{
  "image_size": 64,
  "encoder_dropout": 0.1,
  "encoder_inner_norm": false,
  "encoder_patch_size": [4, 4]
}
Rows from block 9 of the image encoder of a small image captioner, named by matrix and row number. Rows with one number within an expert belong to one neuron, the router's apart. Each number is 128 + 24 x the weight over its row's rms, rounded and kept within 0 to 255. All counts start at 0. Numbers have three digits each. After the name is the row's rms in percent of the matrix's.
Before each expert's rows are labels from the 100 images, of 14976, where the router gives the expert most weight on average: "top examples" is what is common among them; "patch colour" is the nearest of a few named colours to the mean colour under the peak. Only what is clearly more common there than usual is listed. The data: regions of photos with short descriptions (Visual Genome).
# router: slot weights (encoder.blocks.9.mlp.router.weight, 32x128), inputs 0-127
# up: expert up (encoder.blocks.9.mlp.up, 16x32x128), inputs 0-127
# down: expert down (encoder.blocks.9.mlp.down, 16x128x32, transposed), outputs 0-127

# expert 5
top examples: text has "water"
patch colour: grey
router.10 103:134069130121116134117143123158118138164140161136121122096114131125104147147118125134121158119121069109130142141135128106113202050112085119119138131138151131131131159131162132099133158105111126115159143083131030177132155129141131110160099141170134119138142064125129116150157123129105173139136133160146130117138129099141133147125102118114135152122130092124095129136118121118131140131099
router.11 102:129070131124111131111143121159119134164142160138123124092113133128103149149117126138122162119122073110131143141133127106116200054112086121124139129136149133134129160131163134100133156106114127113159145079132029177132155131141129109160097142169132116137142065124127116154153122128102170139135130161143125120132128095145132146130099118111134152123130090125098126135119122119135145134099
up.8 089:134137160167134157112073156119146110116114122172119156115093125128149155140110118073095119139159149123120138095110164153176140081125151142102128106136097148091128094088126109097106111163169154154127117143174085119099149120127100104147146110139099127106177143144139108147103127148132162088113123108127123113157127150152094152139163185128131121108130081118152140132145111153113125112118
down.8 097:115127156132151134112121125146097138152147140126115114168145150158099121172170167125120099121102156093087180136128131167128107141113123129112154124144153130135113112097152159107116136104124157098103112097148145122083166112093097137111132113123145108105104140135129125112128114180086123097118147134147167105119181111175099117162135118132068164108159152124130117154101141133104088080099
up.9 054:134130141144119140103116137078153077115126127139122140125105142121168153122173190105111125116172149136140115087126167109149165116176144076102129103114060133103084097132140129132117108162143105194156104155164112124114130118139104098159170103159108143122139128134125122124101138103148122109080110112138139077158113119134130152155152150124115122118114118123141124118134097117111107123159
down.9 060:124097133098174139130100147132142100112164129116124132138113117135099138134148128156104129097094113128134148145148102107092109130144151145119150129119153117105125125088109138101191162090167165112131146101143172152121147159104114117122123145107170140130081163192112155140172124160100090149127117125125159128123157134161115099137158106099112155086112165093165113179135118152124114128100
up.10 105:135141132143105129129109143086147096117115112149130127152124134120153137103181184118127124142175156151160105088122156104147140129203140073121161115125068140114089103143127150129126069161139100185174119147149131123123121108126130096133181116137123137132107131112133115111103132089172109116095120126121108104133110141105150127153143136139099106139109128134147136109136118139113096124184
down.10 101:144087103084177118129090155129144104125120122090120123130119121119093127145143128171114140110094115123131150160134101102083150114161176139119158137119168134114135141117116111094150172074178140091125151085156166159154156155135125109112133151101129141117122177145140143129175124150093115140116111103186159135128138131154144117132134094104110150120128130107174144145152123171127120127100
up.11 064:107115118100110132091130104123142132106134136092120161118075181103124179143126172126128150101139082109116139106141133113124072130124122106104109138153133085139078103120168134133141153127116123116152161141152203139145121161120115080119116160109129093095155134159096157166148121141112115138137148127134153127155104133128126154182138152098136124111137138116123148152105100107075159135129
down.11 084:121057149152131123123138076120148137159133132137132097174150129127142133155153110131074147094137139092118160116111167126137135180121153122087148100177111141128156137126122134118138154119131132137119094106142142152124197110134090121098130096106137092099098146165128100102132144143082119128134178135137192123118124100159116119142134119126095141108136160122128136130129090159088105121116
up.12 022:128144149126150129105105130108167071119120128111132127100121147110185141157126139119095142108159105134106149110160176131153121126142158108073122102123094094113095103084129125192128127151146113165125123141151125119121154124131074140154157119147093126121143125188118143113109143161123133120086104087143166091181113117147115143146146141121152118136140135131164131116138089101121170105141
down.12 027:127138139147111132136124169136120112107124131129146146112073137119117133110140098074105135080140108120169126109164117115132143119132162132141081178082140112108121134105085104214111144149133092117128152120102155122122098121123145144131132167129176159152066158160125111162121140165121089105125117108099125139127141153104134088111135144076163160138117125122141120117119113129162137128138

# expert 11
top examples: text has "sky"
patch colour: cyan; blue
router.22 073:113110123098099140117156114137140134129141135120120145124112144129121158117137144144110169112121119126155113124138104134111190038126062152127098134140131131136121155131142147134128136104095129123124149098138036196139113162137134111157109152173130113118133056144120126145167113102110165138131142138144125100118131118121118148140090131117124139153108120119061136142119114117115133147122
router.23 069:110116129090106149105153110124150137111157145109112149127102157128131172122142147133100156091119116130154108113128104133120179061125073163114095132146131137132115143131149160137117145115102126124114155103149066182128109173145128111167109155177124111107142068155103133150164098105120152132138144137157144094128132124128106157148099140105124144130096130108072132156118097101101138139123
up.8 018:159167147138098124125113122091128091078088077141159111172141138102155130119157122118115156174126148134128110125116137159144127119158152104112118115117098132098110111139109090184131099141137171148163124161137128121134090123096123124141152105132111163124107146144157142111095149106149118114105110091101100099145111159107127122125132117160107100202137110163127112108149119162117107115182
down.8 021:125133164145146112153165133138139124137093164137086115102173137134135115151114137128125126130124135094115146078108150090164128076127107122139127122144068137160138081084121121131159114208092124175087119148157129113155114144178117191113147133142119120074164111100137117105139123152155146125102163114108112128110158126115122147144154106122113137134142144099123117145112128122114128150105
up.9 133:107122126129157172145124123122141137079115131150104159142093131140133159126113118086107086122143139138131102107082120136140108104119150132134128137152123169117136082080133128109084125140166158129142141146177142089089140143122140101108134141106086108096167152155114143145128112141135163070139148114127106137119143179151079157150170189110112129106109097104130158150141143127097115124102
down.9 129:112075107108151101133078143124107119150140121116127115131157129121092115156162162184128142128073157104108151183133091157074129189126155110141150136128170126118093134107155148113157143070173169091120134102181122137159154134130141144143139147151130134113107143133131144113161120148106112161135107126115128132135133126146115148148137091139115131123146164116164126122155160134113116143096
up.10 013:130126162128134130092126117098143117109086091134139097135144126125141117135124143111164134162149136185111118102184141132136119129143157067099149101124113141125107110072109123170145096139155146166168134171137116153121106125123108128099164137098122139146078139137133148131107153134207110125125116086091081078145119147125138126127132139142142108173158114145117139105125110155120122128163
down.10 017:153105171161129134131170132139109120121109163134118106129121149107130122118112123048105114136144198127117140125105182121160146129108132115111108132124119145103101128150113096184121084148090096137121146114102147132127131118136128168147123110124087155142183124102140126112071124173126155103151142140156121113135157108116137155136122138137133133104147125147068093118138102096118081105105
up.11 176:164135157139127111092114176122138073133142138125146093112146140116149119136124145136124147113126167121121146125142158158130160129133123135086116066077112125121107145128104117118143125127121144150111070116120129140129137126149090133174131075163116191162131120142164137082122147129120124140068072125158160086167110116152149123125112110147146136119128115150128092079128091118156141119132
down.11 156:150110087105122121159082173129105095155123120114125143112141146141068119141126147167158131137086119118116110172120086106074131145111160122170128178106181143140098119138122118140148148080168107081127148112156157141147102124145170141152117156122088151145162154092139126141163123135115122146093093106134102136165153125107120141148148109117126132151150118139159147120140169126122129147125
up.12 144:155129140172090108147126166129113132138102108167149103162165106137122092109125112131154108171127151143140117140116126142137108122136166140148104123092130153118148132163088111106131082124152136126136078142111158092125100102111147120111148083091135174151110179102172110099100150104153127131126109127103100148109128152105134080108137115181107114142116119155154122087144146178157100138130
down.12 147:107121140108140109106147116137142171116104136115129115148115080076172150142135093141093161104154120113121169093101154130114121144109155179067135083136094150136183143132108138112112138148162147160151139137121145154147164152127070121099136137104131133118122154153136142127152137146107123124150133154119168141111080122179119117091118117124093113128145150126140143128168077149148096131140

# expert 1
top examples: text has "sky"; text has "blue"
patch colour: blue
router.2 089:092097097100075139148147102148115157141136128107116162137109133128099156117167147145157139122130080127148096139140112092105134128135105095164118161169150116151123135175166155098129148110103086102155163116137126148146099128124164088104104162130147096095100109103092105167152104104121115144157165155127103144101137133081126137145122128099090137133125147107108152166113147124101106151136
router.3 072:108122112109052130144117111111133145169120105115136155145116136120117144126157139143135154126145070128163111133144128100114175095162086066143081152153129119144129139172166134120138136118108100122168150122144075166147107118127139087122112153161139104105102084114102103168153120100137144145142152126128100121126128132074120128134112134116105122178136130131100146149118144138127103157171
up.8 056:141123140147152128065105144107157071150131137136136117095122128129160141116138161116119139112155146143141138096118151112136169102151134091080146083106088139119090125118133129159126126144133121183127108111133108142114155109139075124196156091184102157135149108148135115112115126116135127127067098127142157064174129110162135140135124134120133137139113093128130105107133099105127122127152
down.8 060:128114139077121084113092166131137116129159146055137103119136116114078126126093105175166138113093107134151131128120103076090142130108140150131178152126168149118146136173113092102136152098170105093168141114145122146153091139098141099127150143108117142102166145110141147138155114117135134142119115085189136139145143137118108149135120093096157134132138126129137141101139126149114145126156
up.9 026:149130136135149129122109137130110112141113121146152111086135141113134130156054122113108146155134134125119169105134146158143129074165123153091109117095108125119119120063119098148148119148120173157137104141127121141136160148114078128150145110120109146141185122145146154131143155163115159120107117090103148129164105121179120109123107147152198118150166104156123116109137114132135183148102
down.9 029:125135112161094151145165117125070148150128125145131098143091125118132147166156138134128151133151084106108154098097162104133121142107122143111105155140128169094121128134117152156105121153146122120146107125099149129122121134116123132131103103114091131140169108068106092163105119226119162121120159137158101109126143126141113130133146157115104136140198091123097123117127092133164108135117
up.10 087:142124124128123120124119123117112112123082108159165151125123149097140135174095128125112150161164124097083158093141137138131112098135128104120085125136092116140124107121126084107165093157129148152169133150147135129151152148089106107114162136111141119113128142128146149139138176182124151127110141064091116127146088144141103112155129154159159092133194093163116157114106134164110153153123
down.10 095:141071128130125151136109130115091124169144174127100142182112138144089128172153135113083129101138107095098159129084151138131152146147140140104092145117150162131129126140112116123130165115123139074121128097127158143099189121106095135113161117117106132133112146120137091148143111186080125120128134112143166122122137101159129101131147144094078145129164159129135130124114112148124071107117
up.11 039:135125167158137130105096159124154109137135136129128112086138083171154102167109087098104130113112123085133138128144158155157169100125137182115090114115103127104138135099129115148118118146140137143085115124140073141086167126147126145159142111164107153138157120164147123117099131129105155100103095115144153111128145100148102135097124117132150137169117113126152085105181112122149165082096
down.11 049:142115170172095147132155089120132126143085141166109134119153156157148099101106129118160119128125128170149100116116139126148076116115115140150109137130133100081120126156130116154105100153098114147111116122122136105088109088115166133130125094113138115125144123119131109112110079100170159108101153124036111173164176121115136119147119135119151152142101130168085111118108130127114147104136
up.12 036:148146144143149114089095148106154088140154131103139106115145147113175113130113136125106147114137146135139148129143156151133157087118129110084120097095087112122091143083117104170140132141121131174101100126127089151130148125139077127167155098174111156159150117170149124098109159127115140141109098123140165096193101108167147125128116114143153124142115138135115102103119082093159142121154
down.12 037:161095136082097125147093148117154098108119134111104149115156116121096126111095124149146148101095102124146093157157095072109151134106154127155135168118161116133084123136102109178144156102148107108146140110142148138112111135129182063132103163129118162137136176133153139153171120119139118132088121148134098115133132159103138135140136119098161146100131171146155136144137146157146173138114

# expert 13
top examples: text has "green"; text has "broccoli"
patch colour: green
router.26 072:120090123107096127127137116152143129115154139102130121139142127136122113125147122141117157123100094126151086149138111136120204051150082161147119136130138120128146155130130146153124138110110136133086132101113025171136114163142157152138134133183125134134113065150125131125141118086127164141115124163127130103100131134084136124111108113131110144177114149132092112130135127117134121142149
router.27 115:153104145126136106098113157132127099165157157119144090085142141117146128126145155146122150096133120121140153119161174116114153150147112114096156097084110108137102160181139127126147145121106107143123105100109158149138155106148097131164107097156137171169109109119140109100136144117111099151101073147164164098159113086156157116136105091129140143137122136148129077096116095105155134112163
up.8 123:123118122161123139146118123123099123139079094168138166129124136115121139159106122111148118169179140104095138103147155116137110113138138097129108135145107113127128089137125095097130085150141117141180136166145129114129148096088125089100163124094158113099117151100139107164126156170126139111128153085081095140143111130136110114156153164152146087134176104134144182127118145180091141134137
down.8 127:121111089106134109130108166129100126127109129126133134144135121110102137163198169156130146142092127094100162157122103166090134150117151088123100144116144139129101122086136166144126141099163154098122150118151153147164144152161111133136143157133118148131099143145124158133161134187092098146129090164103124092135126128163132139122146119140089130121176150128153150120172144120129089159079
up.9 034:097181135099086138146122115091160129066131095081112152137101146113139147145150132117119135113131102116116111106145132135136132128177135139136044147155121111125122095095154153161129135148122138140135141161163085144137087154146119132115150145136114115102129117163103179158114118122145140126137142111124112124118132139072104165144156144085116125179125184108139144156131131126107131140164
down.9 037:135097112110122146138137153144086142104133113176116167141132145115108142128175173117102129166139144140135145117168109164140114162126099125146079144133130093127072125077151150170133102132100144123157118121137127114094155145150146118140122138186167130141073115145126148140136119147140112117134081155106082145133118150160138133135123177141129133089134187132125133094111163105156140130103
up.10 110:129116124151126136127106129108108113128079096164142162128100149107143162150109126108136131157177123116100140083134157119142106110145132099116113124148099123122118087127141095102130093167143134150179142168160138123132151114087111081117164130100145107100132147111133122157130153163138141112116150081086108126146106143145114122173145166143141086129172096138133187130113125171071132141138
down.10 105:122113108118134112105130156127101130132117122123128123162137113112120132185196162149122143124088134079077172154097125165116134148134145086104114132126137154136111126093136164126129136104154155111112139113149157146158159141148093126118133145124112146116114143138128150125152129202076110146129116171099138114129129112171125144131147115137076138135178147123140147121174126131126071144080
up.11 068:122126151158124163125117145125151125136130133163099143119074117144140177107183158095113118118178113155157119084131151091161145130139138061113135127136109138092106111137171153135102121155156092153156127132180107122093142095137125059142137117155110123118136129130098092148106106100143142097121122129145136103143139126135118166150149165097101131117109110096143127140158108121103105111163
down.11 071:134108101085158130137078175143102119102123117097129171101117109106075136142133139141147127130106110125126107162146092108078143099121145139153141169087174143130124133107107124114121162071150129066148166125123140129149108143133152139160125175132107170143141151105122149163172129170147110139098077136117121113149125152106138125099147139104136134145158112130161126133137155143162139149108
up.12 091:119138123150119142138109126099108118132074081153133171131099146117144153146115123115134133158184137116101141082148153131140108103160131095125084131149091116126121093123136097104132094158133116155174135168154122129135146110089120090108157124101151113094125142109128115161125148160135135117116155075085104128140109135134109130161146159140144083143170111126136194134115133172082138144145
down.12 097:118115105112151112131109154138108123139103146118144115162132125122112138175186167144120145128087121092091179149114106176097126128114144085108132125140147136135102111090133159120127139100162160097103138113144169151141159152155094139114146135128117133124087144155116158127153145185085096146146128141110149093132133118185139131132132120142079133124179142130148149126163137130129078141083