config = dict(
    tokenizer='word',
    encoder_shared_expert=False,
    decoder_norm='rmsnorm',
    decoder_parallel_block=True,
    decoder_connector='mlp',
    beta2=0.999,
)
Rows from block 9 of the image encoder of a small image captioner, named by matrix and row number. Rows with one number within an expert belong to one neuron, the router's apart. Each number is 128 + 32 x the weight over its row's rms, rounded and kept within 0 to 255. All counts start at 0. Numbers have three digits each.
Before each expert's rows are labels from the 100 images, of 14976, where the router gives the expert most weight on average: "responds to" is what is common among them; "patch colour" is the nearest of a few named colours to the mean colour under the peak. Only what is clearly more common there than usual is listed. The data: regions of photos with short descriptions (Visual Genome).
# router: slot weights (encoder.blocks.9.mlp.router.weight, 32x128), inputs 0-127
# up: expert up (encoder.blocks.9.mlp.up, 16x32x128), inputs 0-127
# down: expert down (encoder.blocks.9.mlp.down, 16x128x32, transposed), outputs 0-127

# expert 13
responds to: text has "green"; text has "broccoli"
patch colour: green
router.26:118077122099085127126140112160148129110163142094131118142146127138119108124153120145114167121091083125159071156141105139118230025157067172154116139130142118129152164130131152161123141105104138135073133092108000185139109175146167160141136135201124136136108044157125132124146115072126176145110123175127131094091132136069138123105102108132104149194109156133080107131137127113136119146157
router.27:162097150126139099088108167134126089178167167116149077071147145113151128126150164153120158085134118119144162115172190112110162157153107109085165087069104101139093171198142126125153150118099100149121098090103167157141164099154087133176100087165140185183103102116144102091138150113106089158092054153175176088170108072165167112138097079129144149140120139155130060085112085097164136106175
up.3:135114125165124129136123110135060129150078120175144147113135118133094126194072098097105104173171155072073162126149144144155049130131171091123098130136128112116131097090086082087133074139156135116183134163128159078129152099074128100099175135062169116118129204072159102150111156190110133101133149091077123157147113123140101108142157153172167085110199093141170167122124144178105174117099
down.3:127086114084123113147123152129154149089087128145142189103102104081159155156182118132107177151145113145131150100167108138079125158135166173117113123094115094125129132078129155158108114137160181147179160160103121175182141176151107118157125172137150182163051143186123171139191153177149059139139062172082100131125069184133132127093133147135123096144152185129200154140181107113167126171101
up.4:143150137141146104115090135115079100149128123110159113115148154099162119184126143132159137132171177076047154088172193111131092177149154094101149109108063080135102123157100107151154116145123078188138112143117171117151140058105090166136144090109184147144075158060153107108102182169110080138101110108113144113154091104135146091157132118174173086136189181157188124105106110127136162102192
down.4:089135115113159089118153140142120174119126114135144121151102064054173165160150119128086184136162119114106177077097152141124124142120161181061154086134060167127178110094107163110132119165164148195171147150113154166172167145151065128090126140104141138124110158150122142125148158171118112156153129180130166139091045119166111125068141138141078085158169167123149155125196079126171074135125
up.5:165115096109100094087143157128158083156130136125170104119139175081147147103167182164165183113147103155156151116161133109086199130142075064097125096102112122171083159160166114092173138109088104167192138100111106185166142139123102077169105140183139135148110074126142121116168166102123139171082113132150144069163073114148168099180082098141124138116128083171077119098080086121134113171163
down.5:135150135126124117125090173137022120120127133152127137118166146129070113158173188195207119185075152093086150169105091174077121120124124114166082164112162134126065131128155156186129099078163151083154133120176110107138089132126162127157132154156076142147183099031132140147143120170117126145119096136119086130134141143127125171149120108162110126181195136131142120128141183074109102136119
up.6:101149108120097148136121108081109115104075072136141196143073170101148178126129121117132140147185080134112119085136134121130115097160108101124076132167093115134122085123157098104135096155128113158200162176163116145140114148076122067112154149120147088065132124109100141186147147157152151117115164069088101119135101165120102135196139174124130074162202127132099208149104127162036145179140
down.6:098110083130180089125132132142095156168097131125153094173158133115120120182209154162110146116086150085084210169109131182106117152159145098091153083162138140133113107095139169101107147094153156103102110095170174147152194131173079127111151111131120106099104143141122147095138176196081114152128137171094174094115141103197143157147143106150060145119195167149131163099154119136093075150071
up.7:113147103131113136146139092084093150098062082153100184113082152110126178145073092100133101159186106112094122061167124167151140070158127117150063121135080116129153104076150110126131082170144128127152156160162069156112132139083109139109143138129154109100104101102110161164124132147125175105136154041101124101131140140108105157176160179110176064216186115121123170142140115178103165157157
down.7:096106084086170078167154147132137145179092125137119125102161118088157088144176121156129108171084119089145138148179123188080163121095128068153119109166080080131142157104163149137138103137180170144139111106165161135167117155143112144149094147127101131111149161164171192114163123227128128142152127235042100139127081140131138173129164133142089117148200143097167117108118163128111131112118

# expert 5
responds to: text has "water"
patch colour: grey
router.10:136049131119112136114148121168114141176145172139118121085110133124096153153114124136119169116119049102131147145137128099108227024107071116116142132141159132132132170131174134090135169097105125110170148068132000194133163130146133104171090146184137115142147042125129113157167121129098188142139135171152131114141129090145135154124094115109137160120131080123085129139115119115131144132089
router.11:130050131123105132105148119169116136177146171141121123080109134129094156156114125141120174116119055104132148145134126099111225030107072119123143130138156135135129170132175136091135165099109126107169151062134000194134164132145130103170087146182133113140147044123126113163161120128094184142138131172148124117134128084151134152130089115105135160122131077124089125137116121116137151136089
up.3:141132152162124141091108155063156064127130131141123124126103144125174165117185215102124130116194146137146109063133172090165168120182146034088145087107039133097059100146157138134118097169152089204174099146163113121107144098143098087162177090155119162135133126119125109127091129100151121106067095119143146064166112107137137148159147157115105118123112105128151114110136082119115109120177
down.3:138109121075193141123085167148166102109173124091125138150111120131083160150153133167098151086086109134118159145153083113090124147134173149122148150106171121113128127095113137073190193082180166084130166096140184154110140178114113119108119164097172160129072190198110161148177116187091074138124103122144182152123165126160110093139144100093107152074116158090186119177148119184131097129088
up.4:130119166175078167142115184117181127107133124172114134158119100157134116044170126094134092136128112217202073132088128123162154104155161150153102113114132174083149138133123160096090096134180151140113089129157104102088086109151160088142159084150063157117144134146134116125078115043205154092117100148143092127108149167093090149107141138131071135128060104113130106113177135139142070120120
down.4:122098111104136083131083138144057130177153113102136089146157150133086095143106122191174156123094110116126152164055116094066157106093166164132166137157161172147127158199130118102127147072187098089139121075182156158145128106120138131106106133101076112086210170054144099119166119131099159163137146085158138138137146084111124152165145059127108152206157114097150126102143140139092112124159
up.5:117133134117155115076121122114169096108149136067125116114097163101147175155202214107109153089160127095124132071198151104140111152145148053073155111127115048100041114164161138191136144152136096139131132129151197132128138113140081110164121136145134118152080121142099129123113127106132045118118104117139178089175106112138150157172137134090152119128122177123163122132112062088112146122197
down.5:145088115150163164114111160143142151133128139180118141126129172145124143177225161121091110123109177094088148131168093117121122174113114115109150135111149103117115142055126140183121172110098128111108154098096172117078161083111111129141106171127143136153040129210134106144145136229079046141145128139143170129134173122185137090157113158106103149048168185123148129133112145129122096100105
up.6:127119143124171144071129117121154107121151145104116117100083146112142171153178214107115133086190117097123138062170183091150148114138128022065166123118109075105039106176166133171119155152146106138148125138170161139112151100149077077171124122151130115136124121131110119143126118133096080109109113122158186083191114104170143179171145153089150134117132121111146121140132057089101157104171
down.6:117097118094153158142076183152165120121160141124109160123109106157121153151212153116106082091109159118095130106182090139108135158128110114130185153093146122133123125034137125101131192113110132089110167094091140111089153114142122129130108143148190158148036106234139121172152128197103088106125117145157189123133162125159119101126145148086099131045148173125129125142098160185144104129108
up.7:144140113150095108151110120097112098150079095150159135148147145102134124159164197138134156171189128090125131098173176082117137149170108057132160140145081105133095112184146107142152042139121052149209146168132126145146137106098128092111188135113178119133063129083145101128130167110137103140107145105098086116123086095089166101173128117171127071135153138171137157098107145179118128137225
down.7:157104122077156143121095148113171092100192128072092144160097109133094173151117102146108126077083076107130130149126119106099131111126161131112130150110190134103137139118093099091180209089163134060127164098116194151122138158082117103125125148094135160147104180194112148156176074161068107116111110083178180138115162120136135063119127137067107178095094113072165147145135106188142101138131

# expert 11
responds to: text has "sky"
patch colour: cyan; blue
router.22:108104121088089143114165109140144135130146137117118150122106150129119168113140149150104183107119116126164108122142096136106211008125040160127088136143132133138119164132147153135128139096084130121123156088142006219143108173139136106166103160188131108115134032150117125151180108093104177141132146141150123091115132115119114155144078133114123143161102118117038139147116109113111135153120
router.23:104113129078099156098161104122157140106166151102107157126093166128132186120147153134090166079116112130163101108128096135118195039124055175109084134152132140133111148132156170141114151111093126123110164094156046201128103188151128106180103165193123105100147048164095135157176088097117160134142150141167149083127134122129099167154089144097123150131086130101053134165115086092091142143122
up.3:158120118133138111111128127122107105178090123175160119079115138099130134137073121145137186175140091144114168130156134122119193050136089042097181118121116136152113146075158091119157117123102167139176130119105027193144181126106107099166139134168126123143147079135135094134152164177113178152106130111096085087164098107163154104158087107149165117135176051163094144097090116168104178139111
down.3:135162135169100138126168132132080090137120108142145168136128154165102115107060125077182084166174131118145120120085157110184140118100074188159124184108152155135113147185141113162141092128070082101140117127090105096117104071130163155146125110154074147170217113028118109156070124051136174109096118129119058131130160122107137131118124170129155126152115131124063132118080159094141128132118
up.4:131125105106138096105145121134182115110099121131157147159104169079152149072106168150100194140142080218155128099095115114109128055125094110099097126130116145165078130064151131135183129126098186145179142142128128163181135174067120098148137145130070114108172103199125171137146158131163173168119150107084093084142070179136148109190101123131116102129123096167080164115078102129086120165119
down.4:130112133140138137129191105135158127146138135123127144125076097114192163112048071065106130115205106124137106084102179063188149107111110214088199118119035142117199125167094090079119118142104087155130148120060123133128158093140083118102123123116125158144179120120107110141091119077137162136140157129130128135113137104140117086078124164099164136106086111127098135120140055152153140117140
up.5:102133140138163183157122125115156143069125127160096166155091121156135158112116110066104071123149155150144087095067123136160102105119172140144138141156118184091141074070130136100068126158187159126128141152191143074064137144135146102098133133093060108090192166162111133151110107129150166052140147114133099151108154184154068163147173206112098131104087099097135158152163149128096096113102
down.5:115063111114167101143061132126101129160135114129122101108171158142078101161192169209144136142061176102111141189158069148066110192125153095146163137133182112148094145094179151112175157051156179061113132093208122131139164131129165157135152139136144130108104133150131125097164119155103096150146092102105129129122139136153125168167099080157118143112147184104163139126133177128098127120084
up.6:149169153139131150116104151084182104088109090136128110174138117115178103064146108079147111155142166190134091101132124123185085151146174130111162096100097120099135102104117107211135118171157154159087055186147121101133086175136141181115158072082076182154120176165173142094074146091166103087117082090095113113142109141081102093138149135162122113178114148133177121099144120156136109108169
down.6:127137106147111110140211138105141215100098153128097157151065104135152062152138105079150136107183153123135097050083125087133097114105044143132118119135099191138140137090102155162152128151082155152151124107063161155168135117146113111100107113118067131173105065100118131157071114197129142161121177116141128153110127121107182094086131206153124120090141123134147098098163110122117078143143
up.7:158167116187098105171103158142116126166085079169157100172178088137130054115123114140167114183140182139131119148122119134135103151137155125162142130091107148133153136151069102099141060140135118156145075155103151090140099088097149131098183084093159180153080167072178098077093167105169120139113127106089101160092123153085145077086128103191103098150140122163145135079133161184187092137138
down.7:110091143105197121111142123156159143126095124126105136171086077078155158160152094132067143092159104111118188080122160114117104181124151175056109085118096137136180127120098147115148155147146164159159159130103141158163204173148055161100140155104144166140102151173120144146172123165091102133105115150120172139099087124213097095081114131111086117087145184167156151123170077148169088120110

# expert 1
responds to: text has "sky"; text has "blue"
patch colour: blue
router.2:080086086091057142155154094154110167145139128100112174140102135128089166113179153150167143120130065127155085142145106080097136128137098084176115172182157112159122137191179164087130155105095072093164175111139126155152089128122176075096096173131154085084090102094080098180160097096119111150166178165127094150092140134066125140151120128089077140135124154100101161179107154122092098158139
router.3:102121106103026130149114106105135151182118098110139164151112139118113149126167142148137163125151051127175105135150128091109191084173071045148065160162130117149129143186179136117141139114101091120181158120150057179153100115127143073120107162173142096097093070109094095181162118090140149150147159126128091119125128133057118128136107137112097120194139131132091152156115149141127095167185
up.3:136199129138138154147079105080078120103090065130108153130100170123163158149101089067066108169186134125083152085161171152176106128118166117125084120141084060095137080075132107140106094188154118154157143170168142105110117103092099118099160136095116108102123154119104118146088140198127106090116148062096108141135116129131082150156168183117179095154171160105159166131139143170098173109163
down.3:146103112089118116121122161145043144129160181084112160118112118092113140186170139143129163088083092097105141117079136113093205156131114133137120138100133186123119106157120153121136146124136123100186172105145184174155143150130108124125139157094093206157155190083135164164183137183080110089205070112165160117137112121127135121133156153093071098165195126110111145129144099158163071155165
up.4:168150143166189111124115161060100078128082081147141103134152103119192091149114108132093136169146170110104144119140156187134127118197123124116184083083049137114145115123095075141131065164136166191115076141126117124121176117110087145139194087114113184167140128109173133082099166121155134125081118061093117114132120116158134108110121130184153080181162098157122131080133135175168142146156
down.4:117075123125138100116121122118103150181171136072122113152135101109102108148106072151179137095135093092111160090032181101119149154118173169101217123148124177153168145206112112044145150085147098122146130102152177164145172113097105107115140141076094125089189192098118132118130128144092169121109128076121175120113131069115137131137140090103083134156173085101133099121152113167139089140144
up.5:115220126127123136144088116072107124083067061133132152152106166099150150142100088090093120168175134137092136061134152143170105128125164141116075129138080093102128084028132112127126090209157136156155136187169151113118113139073111118113172133094111109106143151125119162140080144196156114100118147058074112124133097159113093135175151170132154076150157143124149171132122132161096147126147
down.5:142062128102138125140108168134137132153179157057136185148076100086115153178164103121110148080123107083087149084097139097120186158145154130107081163065133185108157126182096119099141153146143076119150190120093125146134135100136104161136123176106105185137122150162107173167166122187089142114125113104171188126122098112140149095090189158069104101122151086124118125119160101195186084126143
up.6:171164130179136080124070159108109095166097106166182078132184120108156091151119144146128146154175204103090146112144163146138131143141126099117158106093067123130105146147072060114173089142119110179150095137090130130139139084105112148135160089119153174182099132104197115073097183135140110159088109066111122116134093112136167094119109091182145100157179114185150126059113128150176133132167
down.6:130060160091175120122093125110161130131168148082112100127128120129120131125111095175078138081089123140157116141148107110086127139118175150110208111137170116110161131125130083053129183081188149106085130047145141167143171143077128168087115141085169132103129187166153137109162092104129126158110150059164217122132147122138109103125142082103138182097097118101167114105137088197118133093103
up.7:151123154149163134113079140129117094117094096148154095097137112101166134139110139098100136144147129133080155111144161126147119072168096061070189099102080136110130116069157092148147088160129154174125080135169131119121158135105052088109173107127104156168166112099174141132100219158149131108114148053124124132145097141204144114116151158184129095196161088178099139083128083145161172116174
down.7:110083087147114128093124130150110179117163156154097110148080127135104106145069085126096119105145137087081098146044118080106087151115163162061156128114148094126128155142095121140116212125138120087133096073158214136139112195114123083143109118107125142089143169142151180126099101169130134155067162096161151108151066128198072116106098117112053153084140155140118129148123078138110101145105